Weights of a small image captioner.
Model: 16.9M parameters, 64-pixel images, encoder arch resmlp, encoder activation gelu, encoder patch size [8, 8], encoder layers 6, encoder width 256, decoder width 128, decoder layers 8, decoder activation swiglu.
Training: adamw at rate 0.00089, 22300 steps, batches of 256.
Rows from block 3 of the image encoder of a small image captioner, named by matrix and row number. Rows with one number within an expert belong to one neuron, the router's apart. Each number is 50 + 12 x the weight over its row's rms, rounded and kept within 0 to 99. All counts start at 0.
Before each expert's rows are labels from the 100 images, of 14848, where the router gives the expert most weight on average: "colour at peak" is the nearest of a few named colours to the mean colour under the peak. Only what is clearly more common there than usual is listed. The data: photos with spoken descriptions (Open Images, Localized Narratives).
# router: router (encoder.blocks.3.mlp.router.weight, 16x256), inputs 64-127
# up: expert up (encoder.blocks.3.mlp.up, 16x512x256), inputs 64-127
# down: expert down (encoder.blocks.3.mlp.down, 16x256x512, transposed), outputs 64-127

# expert 8
colour at peak: black
router.8:54 68 60 45 37 66 35 51 52 57 43 69 47 59 29 35 35 46 49 52 58 61 51 48 46 68 71 59 68 52 61 68 34 56 53 67 66 62 38 49 69 55 43 68 38 33 54 37 58 43 49 27 53 66 43 49 56 53 42 44 39 61 38 69
up.18:50 50 51 52 48 51 46 44 30 45 51 32 46 56 36 56 51 71 59 50 67 22 54 45 36 66 74 53 37 55 53 58 43 43 64 32 75 42 55 57 33 45 57 47 38 47 55 51 42 51 43 59 50 55 54 55 77 46 60 54 46 59 58 37
down.18:56 50 40 51 53 70 51 35 56 53 72 48 61 43 54 43 51 47 69 55 75 50 46 45 75 38 40 18 61 44 39 31 46 46 44 51 38 37 66 58 51 58 37 70 55 35 70 65 53 45 58 60 33 45 43 45 50 51 33 31 36 31 41 59
up.19:57 43 51 42 65 61 44 59 48 39 57 49 76 39 54 37 43 49 39 63 42 64 49 58 30 39 45 57 34 61 45 33 35 46 29 50 39 49 57 70 53 55 56 42 56 48 33 32 42 56 41 49 55 61 38 51 44 57 32 54 43 30 52 52
down.19:44 52 49 53 43 28 54 58 51 39 36 27 50 44 51 56 51 72 42 41 42 45 57 52 57 54 50 74 70 51 53 47 65 69 54 66 52 62 57 27 49 50 57 20 44 43 23 56 71 54 59 50 64 34 48 57 46 65 48 55 61 63 39 37
up.20:52 38 49 64 37 45 54 41 40 26 39 35 16 53 42 40 60 55 40 76 64 25 46 52 44 72 61 43 58 39 42 62 42 56 71 48 69 45 59 38 36 29 56 56 43 47 58 58 48 64 40 57 36 49 58 58 60 56 59 50 55 36 51 29
down.20:57 46 37 60 45 57 54 43 58 48 63 54 58 53 51 42 60 49 64 52 63 40 42 38 66 39 42 28 49 33 42 34 48 46 46 54 53 24 64 53 53 52 36 79 62 48 74 57 51 49 50 57 34 62 39 44 37 31 47 56 40 31 33 66
up.21:54 42 35 56 26 49 39 61 45 42 51 31 51 59 43 38 60 51 73 63 39 53 18 53 38 54 33 51 55 43 51 60 49 47 68 55 23 57 50 50 50 67 76 41 55 35 49 58 48 48 30 45 68 32 61 59 43 58 55 43 45 49 56 30
down.21:51 59 37 41 68 48 33 40 58 55 71 39 59 51 51 35 48 28 40 45 47 56 44 59 74 44 37 48 34 30 56 55 55 52 33 41 41 35 48 45 65 62 39 45 24 37 39 42 46 43 57 61 28 76 53 46 38 50 61 39 49 55 40 44
up.22:72 53 38 54 59 36 26 46 56 64 37 12 58 47 55 67 35 52 56 50 19 35 54 32 76 60 63 50 54 32 54 58 58 53 55 39 37 54 38 60 40 38 63 55 52 54 58 47 30 49 61 67 60 41 42 71 45 36 44 54 38 46 66 34
down.22:57 40 56 52 64 52 58 49 47 42 43 50 55 67 49 42 36 70 59 73 52 47 38 56 45 60 33 56 56 65 56 23 41 49 54 47 45 42 46 63 55 47 60 42 60 42 58 50 38 40 42 37 53 43 39 46 50 63 50 64 69 65 59 49
up.23:65 26 46 41 28 58 64 42 58 24 42 47 31 53 32 43 39 62 42 53 76 39 53 47 53 57 61 41 54 38 44 45 50 61 33 43 60 59 40 33 45 49 46 49 57 34 75 64 55 45 50 44 60 66 58 30 80 25 59 69 36 42 33 62
down.23:47 46 64 55 30 48 55 49 45 43 52 62 37 45 42 49 41 49 46 45 66 38 43 49 42 13 51 39 50 52 52 30 32 26 60 40 60 33 33 35 40 36 49 54 62 45 40 44 52 35 54 50 39 56 42 56 27 41 52 60 64 45 56 54
up.24:62 36 76 60 63 57 58 67 45 50 39 39 35 57 61 61 61 47 61 74 69 36 58 36 45 42 55 33 58 26 37 35 48 57 52 57 57 47 48 63 34 52 62 48 41 26 47 45 52 34 40 59 42 31 64 43 71 40 43 46 53 67 41 46
down.24:51 58 40 40 32 83 49 40 52 57 49 46 53 73 56 39 60 57 49 47 53 40 66 41 45 48 30 25 23 46 71 55 47 36 52 71 38 55 28 42 69 55 47 56 57 41 42 38 54 41 38 78 46 68 28 67 71 24 47 32 43 30 45 60
up.25:51 36 41 54 38 27 47 48 61 35 71 32 46 56 50 37 27 49 57 51 40 36 37 36 79 50 53 22 70 45 58 49 45 56 56 40 53 49 66 39 54 57 40 32 37 62 51 37 45 30 37 51 47 72 39 48 30 37 57 63 40 50 40 67
down.25:51 36 44 58 52 78 48 61 37 58 46 39 47 65 59 77 67 63 29 40 53 23 52 43 63 41 60 49 45 68 48 57 56 30 68 37 56 49 40 51 51 39 57 49 35 66 49 53 43 53 42 51 32 37 35 44 48 43 43 59 47 60 61 41
up.26:49 44 52 44 61 42 41 27 40 44 58 40 53 65 55 34 46 38 63 55 47 32 52 65 55 63 35 42 47 30 50 69 61 44 48 56 71 59 59 40 53 46 55 42 38 63 62 40 59 28 58 47 47 44 37 66 64 60 72 54 46 57 44 59
down.26:41 52 45 55 42 63 55 43 51 38 72 46 60 47 76 35 69 45 30 67 48 38 44 47 27 60 25 43 60 44 43 39 57 37 65 20 38 64 54 41 37 61 48 39 54 54 66 55 63 65 51 52 47 49 35 42 40 26 49 35 38 52 45 52
up.27:51 46 56 55 44 55 47 60 48 53 41 31 66 22 41 50 30 33 60 44 61 53 32 53 48 42 48 40 53 34 77 56 51 36 35 53 19 59 65 55 42 65 28 39 68 51 52 55 58 42 57 34 46 50 66 43 42 45 51 54 43 70 66 39
down.27:40 66 57 52 54 33 45 46 61 50 31 41 56 48 32 68 49 40 48 57 29 56 57 47 41 68 62 30 32 66 57 56 48 55 56 47 57 37 58 51 50 42 42 42 54 72 62 68 27 37 43 63 51 43 39 61 45 26 40 68 44 60 43 39
up.28:58 32 57 51 58 59 57 36 47 53 61 58 47 53 44 58 54 60 28 58 46 38 75 70 71 59 70 35 46 48 49 50 54 33 56 35 56 73 59 41 48 49 32 61 61 27 53 34 38 67 64 64 57 23 57 40 63 47 43 57 22 41 43 75
down.28:43 49 59 39 44 44 59 64 31 50 35 59 54 61 35 63 43 43 42 44 71 48 61 57 53 45 50 62 65 69 32 43 41 58 47 55 41 55 70 57 48 34 33 53 35 45 48 64 37 54 58 48 48 52 57 41 38 58 40 24 39 50 61 59
up.29:47 50 55 68 62 58 54 57 48 51 56 36 58 54 45 40 52 39 58 73 80 33 56 56 38 60 50 39 66 60 52 78 19 51 60 58 58 42 74 26 61 39 67 56 41 36 46 65 35 57 36 43 46 50 56 62 54 64 63 51 37 28 54 35
down.29:64 50 26 51 40 81 55 47 53 47 58 48 54 58 48 59 60 55 60 51 56 38 35 42 64 41 30 47 49 54 56 38 43 50 37 57 44 35 66 53 52 53 23 76 38 45 69 58 45 53 41 59 32 51 38 41 38 26 51 54 46 40 35 66
up.30:54 38 47 34 60 53 30 72 43 52 63 35 55 54 27 51 50 57 50 43 48 36 48 39 69 22 55 33 59 38 66 70 50 60 44 55 64 53 40 49 57 42 58 41 46 50 46 50 70 43 55 68 60 60 44 63 63 46 30 46 50 47 51 51
down.30:42 65 68 32 33 37 52 48 48 57 57 64 33 47 70 54 46 42 50 71 52 49 48 59 31 32 69 30 40 57 47 44 38 62 39 60 48 31 70 49 58 46 51 28 61 67 36 62 51 36 70 50 47 43 56 44 55 60 76 44 54 50 50 50
up.31:58 47 52 49 34 69 45 42 33 54 39 54 64 43 54 56 68 51 37 56 55 69 56 58 61 46 41 54 38 40 53 49 49 49 38 57 74 63 29 30 32 44 52 57 48 63 50 66 65 22 56 39 50 47 34 36 24 54 46 17 55 33 54 61
down.31:50 62 61 51 50 46 50 64 55 41 50 67 42 63 51 66 49 82 28 55 51 70 33 35 26 39 54 63 75 56 47 53 42 56 58 35 47 59 49 38 37 40 71 53 43 77 37 50 63 54 55 44 74 72 72 49 34 70 49 51 55 75 57 34
up.32:71 66 37 51 41 41 46 49 54 69 64 54 61 41 36 52 34 59 46 51 40 64 36 54 62 51 47 62 60 38 58 67 57 50 39 57 38 58 46 47 43 54 46 67 52 41 41 44 33 51 59 33 55 49 41 39 20 56 52 25 42 48 36 45
down.32:47 64 38 66 63 38 62 61 55 49 28 51 34 54 56 68 50 55 48 50 31 58 51 44 58 73 53 56 58 44 65 90 57 59 49 45 46 63 45 47 59 45 52 31 44 57 35 49 46 41 66 26 53 30 62 49 36 46 56 50 57 75 63 40
up.33:35 47 60 56 41 58 37 57 66 51 43 63 56 43 73 54 51 40 58 60 48 62 32 44 68 45 50 51 50 35 47 45 50 34 48 77 30 59 53 80 44 66 57 68 47 49 64 65 34 47 46 49 66 49 39 38 57 61 35 32 37 71 52 33
down.33:63 50 72 42 53 49 49 45 50 40 46 69 58 42 61 44 48 53 26 47 60 63 36 57 59 67 51 65 58 54 60 39 45 63 57 57 62 56 47 48 60 54 47 64 56 59 47 43 40 68 57 31 57 68 65 44 39 22 45 51 59 71 35 29

# expert 13
colour at peak: white
router.13:40 70 55 40 38 66 39 51 55 60 43 62 46 63 34 41 31 47 43 45 51 64 55 48 41 66 67 63 68 61 65 60 40 44 53 64 60 66 32 54 69 56 50 64 45 34 46 32 60 43 60 24 65 60 41 57 60 58 40 45 45 62 40 74
up.18:58 65 36 52 55 36 53 53 43 37 37 29 49 54 45 52 57 45 33 49 60 37 44 64 50 39 31 39 43 71 58 48 75 36 48 46 53 53 57 28 41 53 52 52 56 38 35 50 19 46 68 50 65 41 59 35 63 56 38 46 43 48 28 36
down.18:42 48 53 47 65 62 31 63 49 64 46 41 35 57 45 44 54 33 39 52 64 36 25 43 65 35 43 47 52 44 33 50 48 61 13 54 55 43 71 46 82 46 71 54 37 65 45 45 45 70 35 65 52 63 66 44 71 60 48 59 34 64 42 46
up.19:20 62 50 63 60 52 54 55 58 38 66 49 31 52 54 54 43 60 38 12 63 46 58 55 48 63 60 38 63 38 48 42 65 57 55 65 48 48 64 50 63 39 61 40 51 58 56 53 38 46 67 48 46 31 69 57 69 44 21 61 57 54 47 33
down.19:45 71 36 31 64 45 36 65 48 45 34 63 44 51 55 53 47 79 62 43 48 32 22 25 56 67 56 58 54 51 65 57 61 31 34 46 60 55 38 29 31 40 57 77 68 44 51 81 41 45 82 70 69 46 53 66 40 47 50 43 70 57 45 56
up.20:59 35 54 31 39 48 42 68 45 65 29 54 46 47 33 35 25 31 50 52 43 53 50 43 42 40 32 39 22 30 51 55 50 46 39 32 37 53 39 43 38 55 50 42 49 73 58 62 35 51 54 58 44 55 68 51 50 51 60 60 50 52 68 67
down.20:58 62 49 53 53 45 39 54 64 39 54 40 53 55 34 63 43 58 52 62 57 53 77 35 48 50 53 54 54 79 52 42 56 57 33 59 45 49 42 56 61 35 52 48 32 30 54 56 56 85 52 66 51 64 46 50 44 44 69 54 58 44 78 38
up.21:49 40 53 54 45 46 63 59 48 58 48 55 53 42 31 61 37 64 36 33 41 68 53 31 41 34 58 65 44 49 62 53 47 45 50 42 45 31 22 29 39 30 44 52 31 62 43 66 33 50 49 60 52 40 32 82 48 44 36 74 58 44 30 55
down.21:47 57 44 48 50 55 58 22 71 49 72 57 61 58 54 64 43 60 44 30 35 53 63 39 43 39 48 67 52 27 72 51 58 56 47 43 19 55 53 72 34 54 51 58 27 46 44 51 46 69 64 30 61 42 43 56 44 43 65 50 59 49 58 57
up.22:45 47 61 45 65 62 62 49 34 55 61 49 33 63 45 32 49 42 63 51 47 49 38 58 49 49 64 33 34 55 46 34 36 56 56 80 64 41 51 43 62 55 59 49 21 36 62 68 50 50 61 67 41 46 40 69 59 49 48 68 69 57 63 54
down.22:31 36 69 75 45 63 54 42 54 49 50 73 33 64 37 31 43 47 53 63 46 41 64 57 66 50 67 43 48 87 61 48 56 27 41 45 52 67 56 56 40 66 53 64 48 41 51 56 42 52 43 48 39 51 38 53 39 48 47 56 37 49 48 50
up.23:41 35 58 55 46 40 57 44 58 55 48 50 47 51 41 58 58 48 43 59 69 48 40 43 49 53 61 50 46 45 43 69 50 20 54 57 30 44 47 49 60 61 25 33 60 62 46 69 58 42 47 30 40 64 46 47 61 53 21 40 62 44 64 46
down.23:57 53 34 58 56 70 43 64 64 60 61 59 47 64 43 42 39 48 45 58 49 36 73 46 64 72 37 52 39 58 61 33 37 40 56 52 48 74 40 39 17 43 31 33 34 44 49 27 61 42 47 37 21 44 46 53 35 47 40 38 58 65 67 63
up.24:56 38 53 55 79 44 65 37 30 48 45 74 62 60 49 45 47 39 55 46 39 70 60 47 61 25 56 32 45 54 51 53 43 65 48 49 36 46 52 48 55 51 39 58 39 54 50 48 55 44 63 66 29 31 72 51 74 49 41 53 50 53 70 60
down.24:38 49 72 51 47 44 55 51 37 48 40 48 47 38 29 66 27 51 54 66 63 56 66 60 47 61 58 53 40 53 45 47 61 69 39 46 47 37 39 52 46 48 63 36 54 38 31 50 43 74 62 32 52 48 48 46 54 54 61 28 55 32 46 65
up.25:50 35 63 39 45 44 49 35 60 67 31 51 40 51 48 58 49 41 53 35 43 39 56 38 42 64 41 72 26 56 41 52 52 49 46 67 43 52 55 43 56 49 45 46 69 61 71 62 58 79 46 46 47 49 75 66 62 61 43 73 31 53 49 67
down.25:39 31 66 42 51 38 31 38 48 65 45 63 39 31 46 47 50 49 81 32 66 46 69 57 66 44 59 48 67 58 55 44 23 37 54 47 61 66 38 62 36 48 54 49 41 58 77 64 52 63 59 48 35 41 43 76 38 21 47 40 52 46 51 52
up.26:45 57 28 55 36 69 45 49 52 54 44 55 52 45 37 52 48 58 67 45 45 53 78 54 68 63 74 70 53 31 48 47 46 66 46 74 51 59 62 45 39 42 49 73 66 59 49 37 34 50 54 35 32 57 49 54 51 52 37 75 56 46 72 45
down.26:58 49 36 36 39 48 29 50 42 48 62 63 60 63 51 52 42 52 54 35 40 56 45 27 61 53 54 78 47 30 77 67 64 46 20 52 48 69 38 56 50 40 23 56 41 58 48 41 41 40 43 40 61 68 40 48 33 33 50 50 53 47 52 75
up.27:32 36 61 47 51 30 57 34 54 53 36 58 47 53 39 61 57 33 54 36 46 38 74 59 55 57 67 63 46 70 32 61 54 56 62 52 51 61 68 54 34 59 46 36 30 48 42 43 58 31 66 51 55 63 47 48 50 54 42 62 45 52 57 54
down.27:56 47 43 70 48 55 38 53 52 49 38 48 60 77 47 60 22 35 33 30 43 72 57 35 39 25 50 76 63 59 76 50 41 48 55 39 31 49 45 38 33 45 52 41 61 24 58 45 29 54 56 45 66 49 35 52 58 37 50 27 75 50 48 55
up.28:52 50 41 56 48 37 35 41 38 63 55 45 45 82 36 77 52 75 41 48 34 25 30 39 41 52 36 45 76 64 72 53 57 47 56 35 54 50 42 43 69 45 68 53 39 48 50 49 57 40 46 26 64 47 51 58 37 46 30 39 58 51 56 61
down.28:32 59 62 58 34 35 60 60 61 40 53 38 39 50 53 73 38 65 40 51 50 30 53 28 47 42 54 50 73 45 42 57 51 48 62 48 28 51 42 58 44 56 42 57 36 31 54 62 36 56 57 60 41 63 39 53 50 66 48 56 51 48 53 83
up.29:51 42 37 59 68 29 45 55 63 30 43 57 52 52 51 48 56 34 60 65 38 55 47 51 24 32 14 37 50 48 52 69 67 47 50 49 61 71 55 38 37 58 50 48 46 45 63 51 39 49 48 71 51 38 48 41 46 31 45 43 41 48 44 32
down.29:46 61 51 33 45 67 60 39 31 50 58 52 62 49 72 65 51 52 41 61 57 53 40 51 44 40 32 62 21 48 27 53 52 31 71 59 49 46 55 50 51 48 54 76 49 54 48 61 57 31 44 53 45 55 40 48 50 27 34 44 49 53 43 38
up.30:62 68 62 39 46 46 66 80 71 53 46 42 55 57 42 47 37 49 57 52 57 53 28 39 55 38 43 43 77 46 56 44 40 60 46 73 54 53 54 70 45 44 45 49 61 51 50 57 66 30 65 72 34 43 39 47 44 70 54 49 10 74 38 51
down.30:80 53 38 51 39 42 46 48 50 34 26 50 58 47 62 62 57 60 40 69 59 47 38 53 59 58 54 43 31 61 67 30 34 70 43 62 57 35 67 69 62 46 29 62 37 55 43 44 63 49 62 63 54 33 51 37 59 71 66 47 57 52 38 46
up.31:60 34 45 54 36 49 44 40 53 44 39 53 51 47 34 54 27 52 70 68 68 36 59 43 45 50 59 62 55 40 47 27 65 53 42 62 57 56 62 55 52 36 37 75 65 43 68 48 62 56 28 59 56 39 38 44 40 36 50 64 50 60 72 36
down.31:43 39 31 45 54 63 60 30 43 59 57 60 37 52 67 40 54 53 63 50 33 65 56 59 61 40 65 58 33 46 22 40 64 40 59 55 36 18 39 30 66 51 50 48 56 43 42 41 59 62 25 56 64 52 36 54 54 46 64 56 42 46 43 51
up.32:54 60 57 61 67 64 59 60 43 35 62 33 84 49 48 49 56 51 41 36 80 47 34 46 42 59 56 54 49 43 41 31 32 41 47 39 57 26 43 58 43 26 51 62 57 44 64 23 51 60 36 56 61 31 40 45 73 48 63 42 51 54 56 62
down.32:70 65 63 51 49 55 68 57 51 48 61 42 56 32 67 46 59 48 29 37 49 62 52 73 52 43 32 45 58 46 68 51 53 64 49 51 44 38 66 59 65 41 48 74 50 49 56 57 47 43 44 62 42 45 53 57 41 52 56 47 37 39 41 42
up.33:48 47 43 44 54 33 57 66 42 43 37 58 43 62 60 49 60 54 52 58 60 59 65 51 43 42 60 58 73 49 45 44 61 52 29 41 49 59 44 57 56 49 58 43 65 62 35 79 49 56 46 43 50 31 48 39 44 54 63 50 44 50 51 39
down.33:41 50 65 38 56 38 31 52 79 51 31 39 48 59 26 50 69 41 46 37 59 60 62 33 30 56 56 44 56 58 48 74 44 44 38 47 65 50 45 50 44 50 57 39 52 68 57 54 77 47 55 45 21 58 62 48 72 42 44 70 58 49 58 50

# expert 2
colour at peak: pink
router.2:61 31 67 47 47 39 56 29 45 34 53 50 57 41 82 47 67 49 57 61 55 48 47 52 64 34 30 49 52 38 38 35 67 72 37 60 32 38 46 54 50 54 32 31 75 53 45 50 25 64 37 78 40 39 55 46 40 53 50 51 57 59 48 53
up.18:53 40 40 54 65 40 74 35 49 48 56 59 53 45 40 49 52 48 68 23 43 62 54 47 46 44 27 46 39 58 37 45 52 42 36 53 41 43 53 60 40 69 44 61 58 36 59 53 41 58 72 40 63 67 49 50 20 42 29 51 44 51 32 69
down.18:66 52 45 77 73 37 69 49 37 42 40 63 51 73 50 46 53 58 56 48 39 58 54 55 37 69 37 45 30 61 55 65 37 64 46 75 52 58 53 44 59 53 56 66 50 47 55 48 57 51 47 45 46 49 53 52 47 53 41 64 47 53 74 48
up.19:59 57 47 51 39 72 53 50 61 57 47 80 63 30 50 41 45 43 52 31 40 63 52 50 75 46 33 48 40 39 46 32 59 45 30 55 29 50 57 63 44 56 25 62 69 27 65 46 60 59 66 32 49 42 44 51 18 44 34 44 44 54 37 75
down.19:48 36 63 72 64 45 62 43 42 36 51 59 54 64 38 48 63 51 56 44 31 62 47 43 27 51 38 45 48 63 51 75 44 47 40 55 54 43 43 48 61 60 49 46 54 68 48 64 60 53 54 49 53 49 54 56 49 44 48 52 54 56 57 64
up.20:44 20 66 36 58 38 51 63 46 51 38 31 49 61 67 67 52 64 39 59 49 18 47 50 50 44 50 56 65 58 52 41 43 65 50 55 50 43 42 44 62 39 43 46 35 51 33 34 22 44 32 64 43 36 43 53 62 39 70 42 69 35 68 32
down.20:33 58 46 44 25 52 51 50 46 55 62 59 55 39 45 68 39 45 44 61 64 45 54 43 63 75 49 46 61 33 37 26 56 58 45 35 35 56 56 51 42 36 60 50 44 47 53 54 66 55 41 50 42 53 47 58 55 62 70 30 53 40 37 34
up.21:66 54 49 61 47 64 60 43 66 42 56 42 43 51 66 40 49 42 62 39 40 80 33 30 57 31 49 43 55 44 45 67 57 35 45 52 34 21 40 49 43 60 35 65 60 13 51 68 62 62 43 51 66 38 57 39 45 53 60 53 29 44 25 59
down.21:52 46 60 58 81 36 48 51 43 65 61 41 44 71 37 61 53 67 44 35 37 51 52 43 54 44 62 57 67 56 61 40 36 41 63 50 55 46 40 59 34 45 36 44 67 51 52 37 54 39 51 56 57 41 53 73 62 44 45 58 58 38 68 63
up.22:64 54 38 45 46 45 46 62 45 50 58 62 64 51 66 24 53 48 55 63 63 41 28 42 48 34 55 50 55 48 47 60 42 40 63 30 46 20 59 68 23 52 26 62 54 42 39 49 34 54 44 29 47 42 52 26 36 71 58 42 46 59 51 44
down.22:29 57 59 41 64 50 40 45 42 40 53 47 38 64 40 64 43 42 39 47 45 37 69 54 34 24 56 74 51 63 60 42 56 57 46 43 59 42 32 52 68 44 47 46 87 56 49 52 46 33 52 43 63 82 24 70 47 31 53 60 56 62 47 42
up.23:50 49 61 41 56 59 64 51 37 53 50 36 62 60 47 39 48 43 45 41 53 23 63 61 74 42 49 48 33 55 52 24 40 45 49 52 46 70 09 57 68 53 62 45 56 58 41 46 34 43 43 74 42 52 58 45 41 62 50 56 59 54 44 51
down.23:55 29 36 60 37 47 37 58 32 51 53 45 59 60 39 40 45 45 57 69 66 41 46 39 49 79 37 48 59 53 50 70 59 33 60 37 57 54 57 48 38 29 79 50 37 44 56 81 65 58 51 62 53 40 54 42 55 62 49 55 43 55 59 37
up.24:51 56 39 52 64 47 59 57 41 61 49 87 69 34 42 30 62 18 64 47 36 89 48 65 58 56 48 54 36 49 48 46 55 55 65 55 43 54 71 49 41 62 31 45 46 40 62 59 53 63 64 28 51 64 46 41 28 39 53 58 54 30 42 72
down.24:63 43 71 66 78 40 75 37 45 35 55 52 43 67 58 50 73 53 36 38 45 63 54 58 40 36 38 46 60 61 51 71 39 57 45 71 50 31 43 49 60 71 47 53 60 43 45 51 55 63 49 55 66 56 48 22 52 53 38 56 39 77 61 71
up.25:55 63 59 53 37 58 51 61 35 68 52 71 50 54 47 45 43 37 56 33 62 49 65 64 62 17 46 64 38 49 51 21 61 34 41 63 34 42 28 66 30 53 26 61 69 34 50 43 34 56 58 36 62 36 54 48 25 42 51 37 38 55 55 66
down.25:43 42 32 43 43 49 41 45 40 40 50 73 63 64 31 49 59 50 51 51 41 52 54 40 42 67 51 54 52 60 54 66 65 40 42 51 47 57 37 48 62 43 42 46 48 49 50 56 60 45 56 37 56 52 25 81 41 46 46 55 50 73 44 47
up.26:32 33 66 26 42 53 63 49 35 45 45 51 43 56 58 53 55 45 54 43 49 37 60 60 68 43 47 49 41 61 52 30 44 62 39 62 62 65 34 48 73 61 64 30 55 66 46 57 33 49 40 68 27 63 66 56 34 45 48 49 63 54 47 53
down.26:58 40 43 63 39 46 55 56 45 48 58 56 50 48 45 37 37 39 47 54 63 47 48 36 67 65 27 43 71 35 29 54 54 60 62 51 42 51 64 57 39 50 55 49 36 38 64 69 60 54 54 67 49 36 57 32 52 72 48 51 22 68 40 33
up.27:39 23 58 50 64 34 59 58 51 58 50 50 47 48 48 58 76 61 50 51 31 50 35 68 52 82 54 36 58 47 42 73 50 61 31 57 50 53 52 45 68 65 82 45 48 65 47 58 35 55 52 72 44 47 67 47 49 58 40 51 65 52 61 49
down.27:61 69 48 51 64 51 79 59 73 48 52 58 32 43 60 51 50 45 54 53 54 42 58 55 39 51 27 60 33 31 37 46 26 58 68 72 51 48 65 63 54 61 62 50 39 41 64 26 39 74 56 59 42 52 68 27 40 52 70 57 51 41 56 30
up.28:59 17 63 40 48 30 57 51 44 30 55 47 37 60 67 54 64 45 59 51 46 53 35 46 53 51 46 39 47 53 43 68 46 69 51 55 50 57 39 41 64 57 48 33 52 48 48 70 37 55 32 75 36 59 57 50 47 56 52 49 56 63 44 46
down.28:53 68 47 60 69 48 62 54 62 55 62 40 47 39 59 50 40 54 53 42 52 49 41 58 68 54 37 49 73 30 42 41 47 62 62 47 39 34 66 69 41 46 54 58 55 48 55 39 53 58 51 65 52 24 66 47 58 67 54 51 32 58 47 40
up.29:64 20 55 62 58 34 43 48 42 25 57 35 34 58 50 64 63 51 59 72 61 47 37 61 27 64 45 51 65 41 41 68 43 56 55 48 63 48 62 43 59 49 70 41 36 60 51 37 46 51 43 52 37 49 55 46 67 61 56 49 66 41 71 29
down.29:45 80 42 28 55 54 49 75 55 58 45 42 46 31 58 69 57 37 47 48 60 53 58 58 57 43 46 56 37 41 52 32 56 62 66 57 45 42 76 60 57 50 66 48 42 49 53 39 58 47 39 41 39 60 56 41 51 62 67 56 59 49 37 33
up.30:56 13 54 24 39 43 56 44 46 37 57 49 50 49 64 50 69 45 44 53 40 46 48 49 59 47 38 42 49 64 47 54 49 72 44 62 63 59 44 45 61 58 47 28 48 64 44 71 29 52 41 69 29 55 56 44 45 48 61 46 59 59 47 52
down.30:51 52 51 59 55 49 63 55 53 47 58 51 45 46 56 47 32 47 52 46 54 52 51 56 70 47 27 47 76 38 34 43 54 66 58 52 36 35 65 70 42 51 44 50 58 43 58 50 53 49 52 68 48 33 62 39 58 68 55 55 37 70 33 48
up.31:62 53 39 70 51 54 61 37 50 57 49 67 43 59 49 40 58 39 65 41 51 72 54 61 59 34 45 54 19 52 41 46 54 32 42 66 41 44 25 46 54 61 44 67 54 19 57 63 55 60 63 44 56 47 53 51 33 52 46 61 32 61 33 62
down.31:50 67 49 67 86 36 56 51 41 41 51 50 47 78 35 60 61 63 64 39 36 59 43 44 47 59 49 44 50 50 54 62 53 61 59 63 62 52 49 51 50 44 48 49 55 47 49 41 53 49 53 58 64 38 49 68 51 50 39 64 55 60 68 53
up.32:51 58 50 54 61 41 58 40 66 40 67 70 51 38 53 46 64 43 59 66 47 70 48 62 40 59 30 48 46 36 40 60 70 54 46 50 38 30 71 35 46 64 46 53 52 31 45 39 57 60 61 43 46 61 37 49 38 47 50 46 32 55 49 61
down.32:40 65 61 44 63 54 64 53 35 53 55 30 39 61 50 83 57 46 48 50 30 65 58 54 36 32 59 77 28 63 63 50 39 81 47 65 66 43 51 53 56 56 54 53 72 68 46 36 55 49 48 34 39 74 61 68 47 37 51 66 63 56 43 54
up.33:45 49 53 81 49 43 57 40 44 45 54 81 41 46 60 42 38 45 70 54 49 62 41 41 46 60 41 43 60 54 39 38 40 49 28 51 44 48 60 60 47 60 31 46 74 37 54 40 45 48 62 37 58 42 39 65 12 35 17 48 60 44 47 61
down.33:63 38 50 60 71 48 65 44 40 31 41 56 53 51 57 57 44 44 51 40 30 65 49 54 41 48 30 46 25 48 42 58 41 64 43 68 50 44 54 38 63 56 47 64 47 61 54 51 59 49 52 29 53 63 50 44 31 38 40 50 64 66 48 61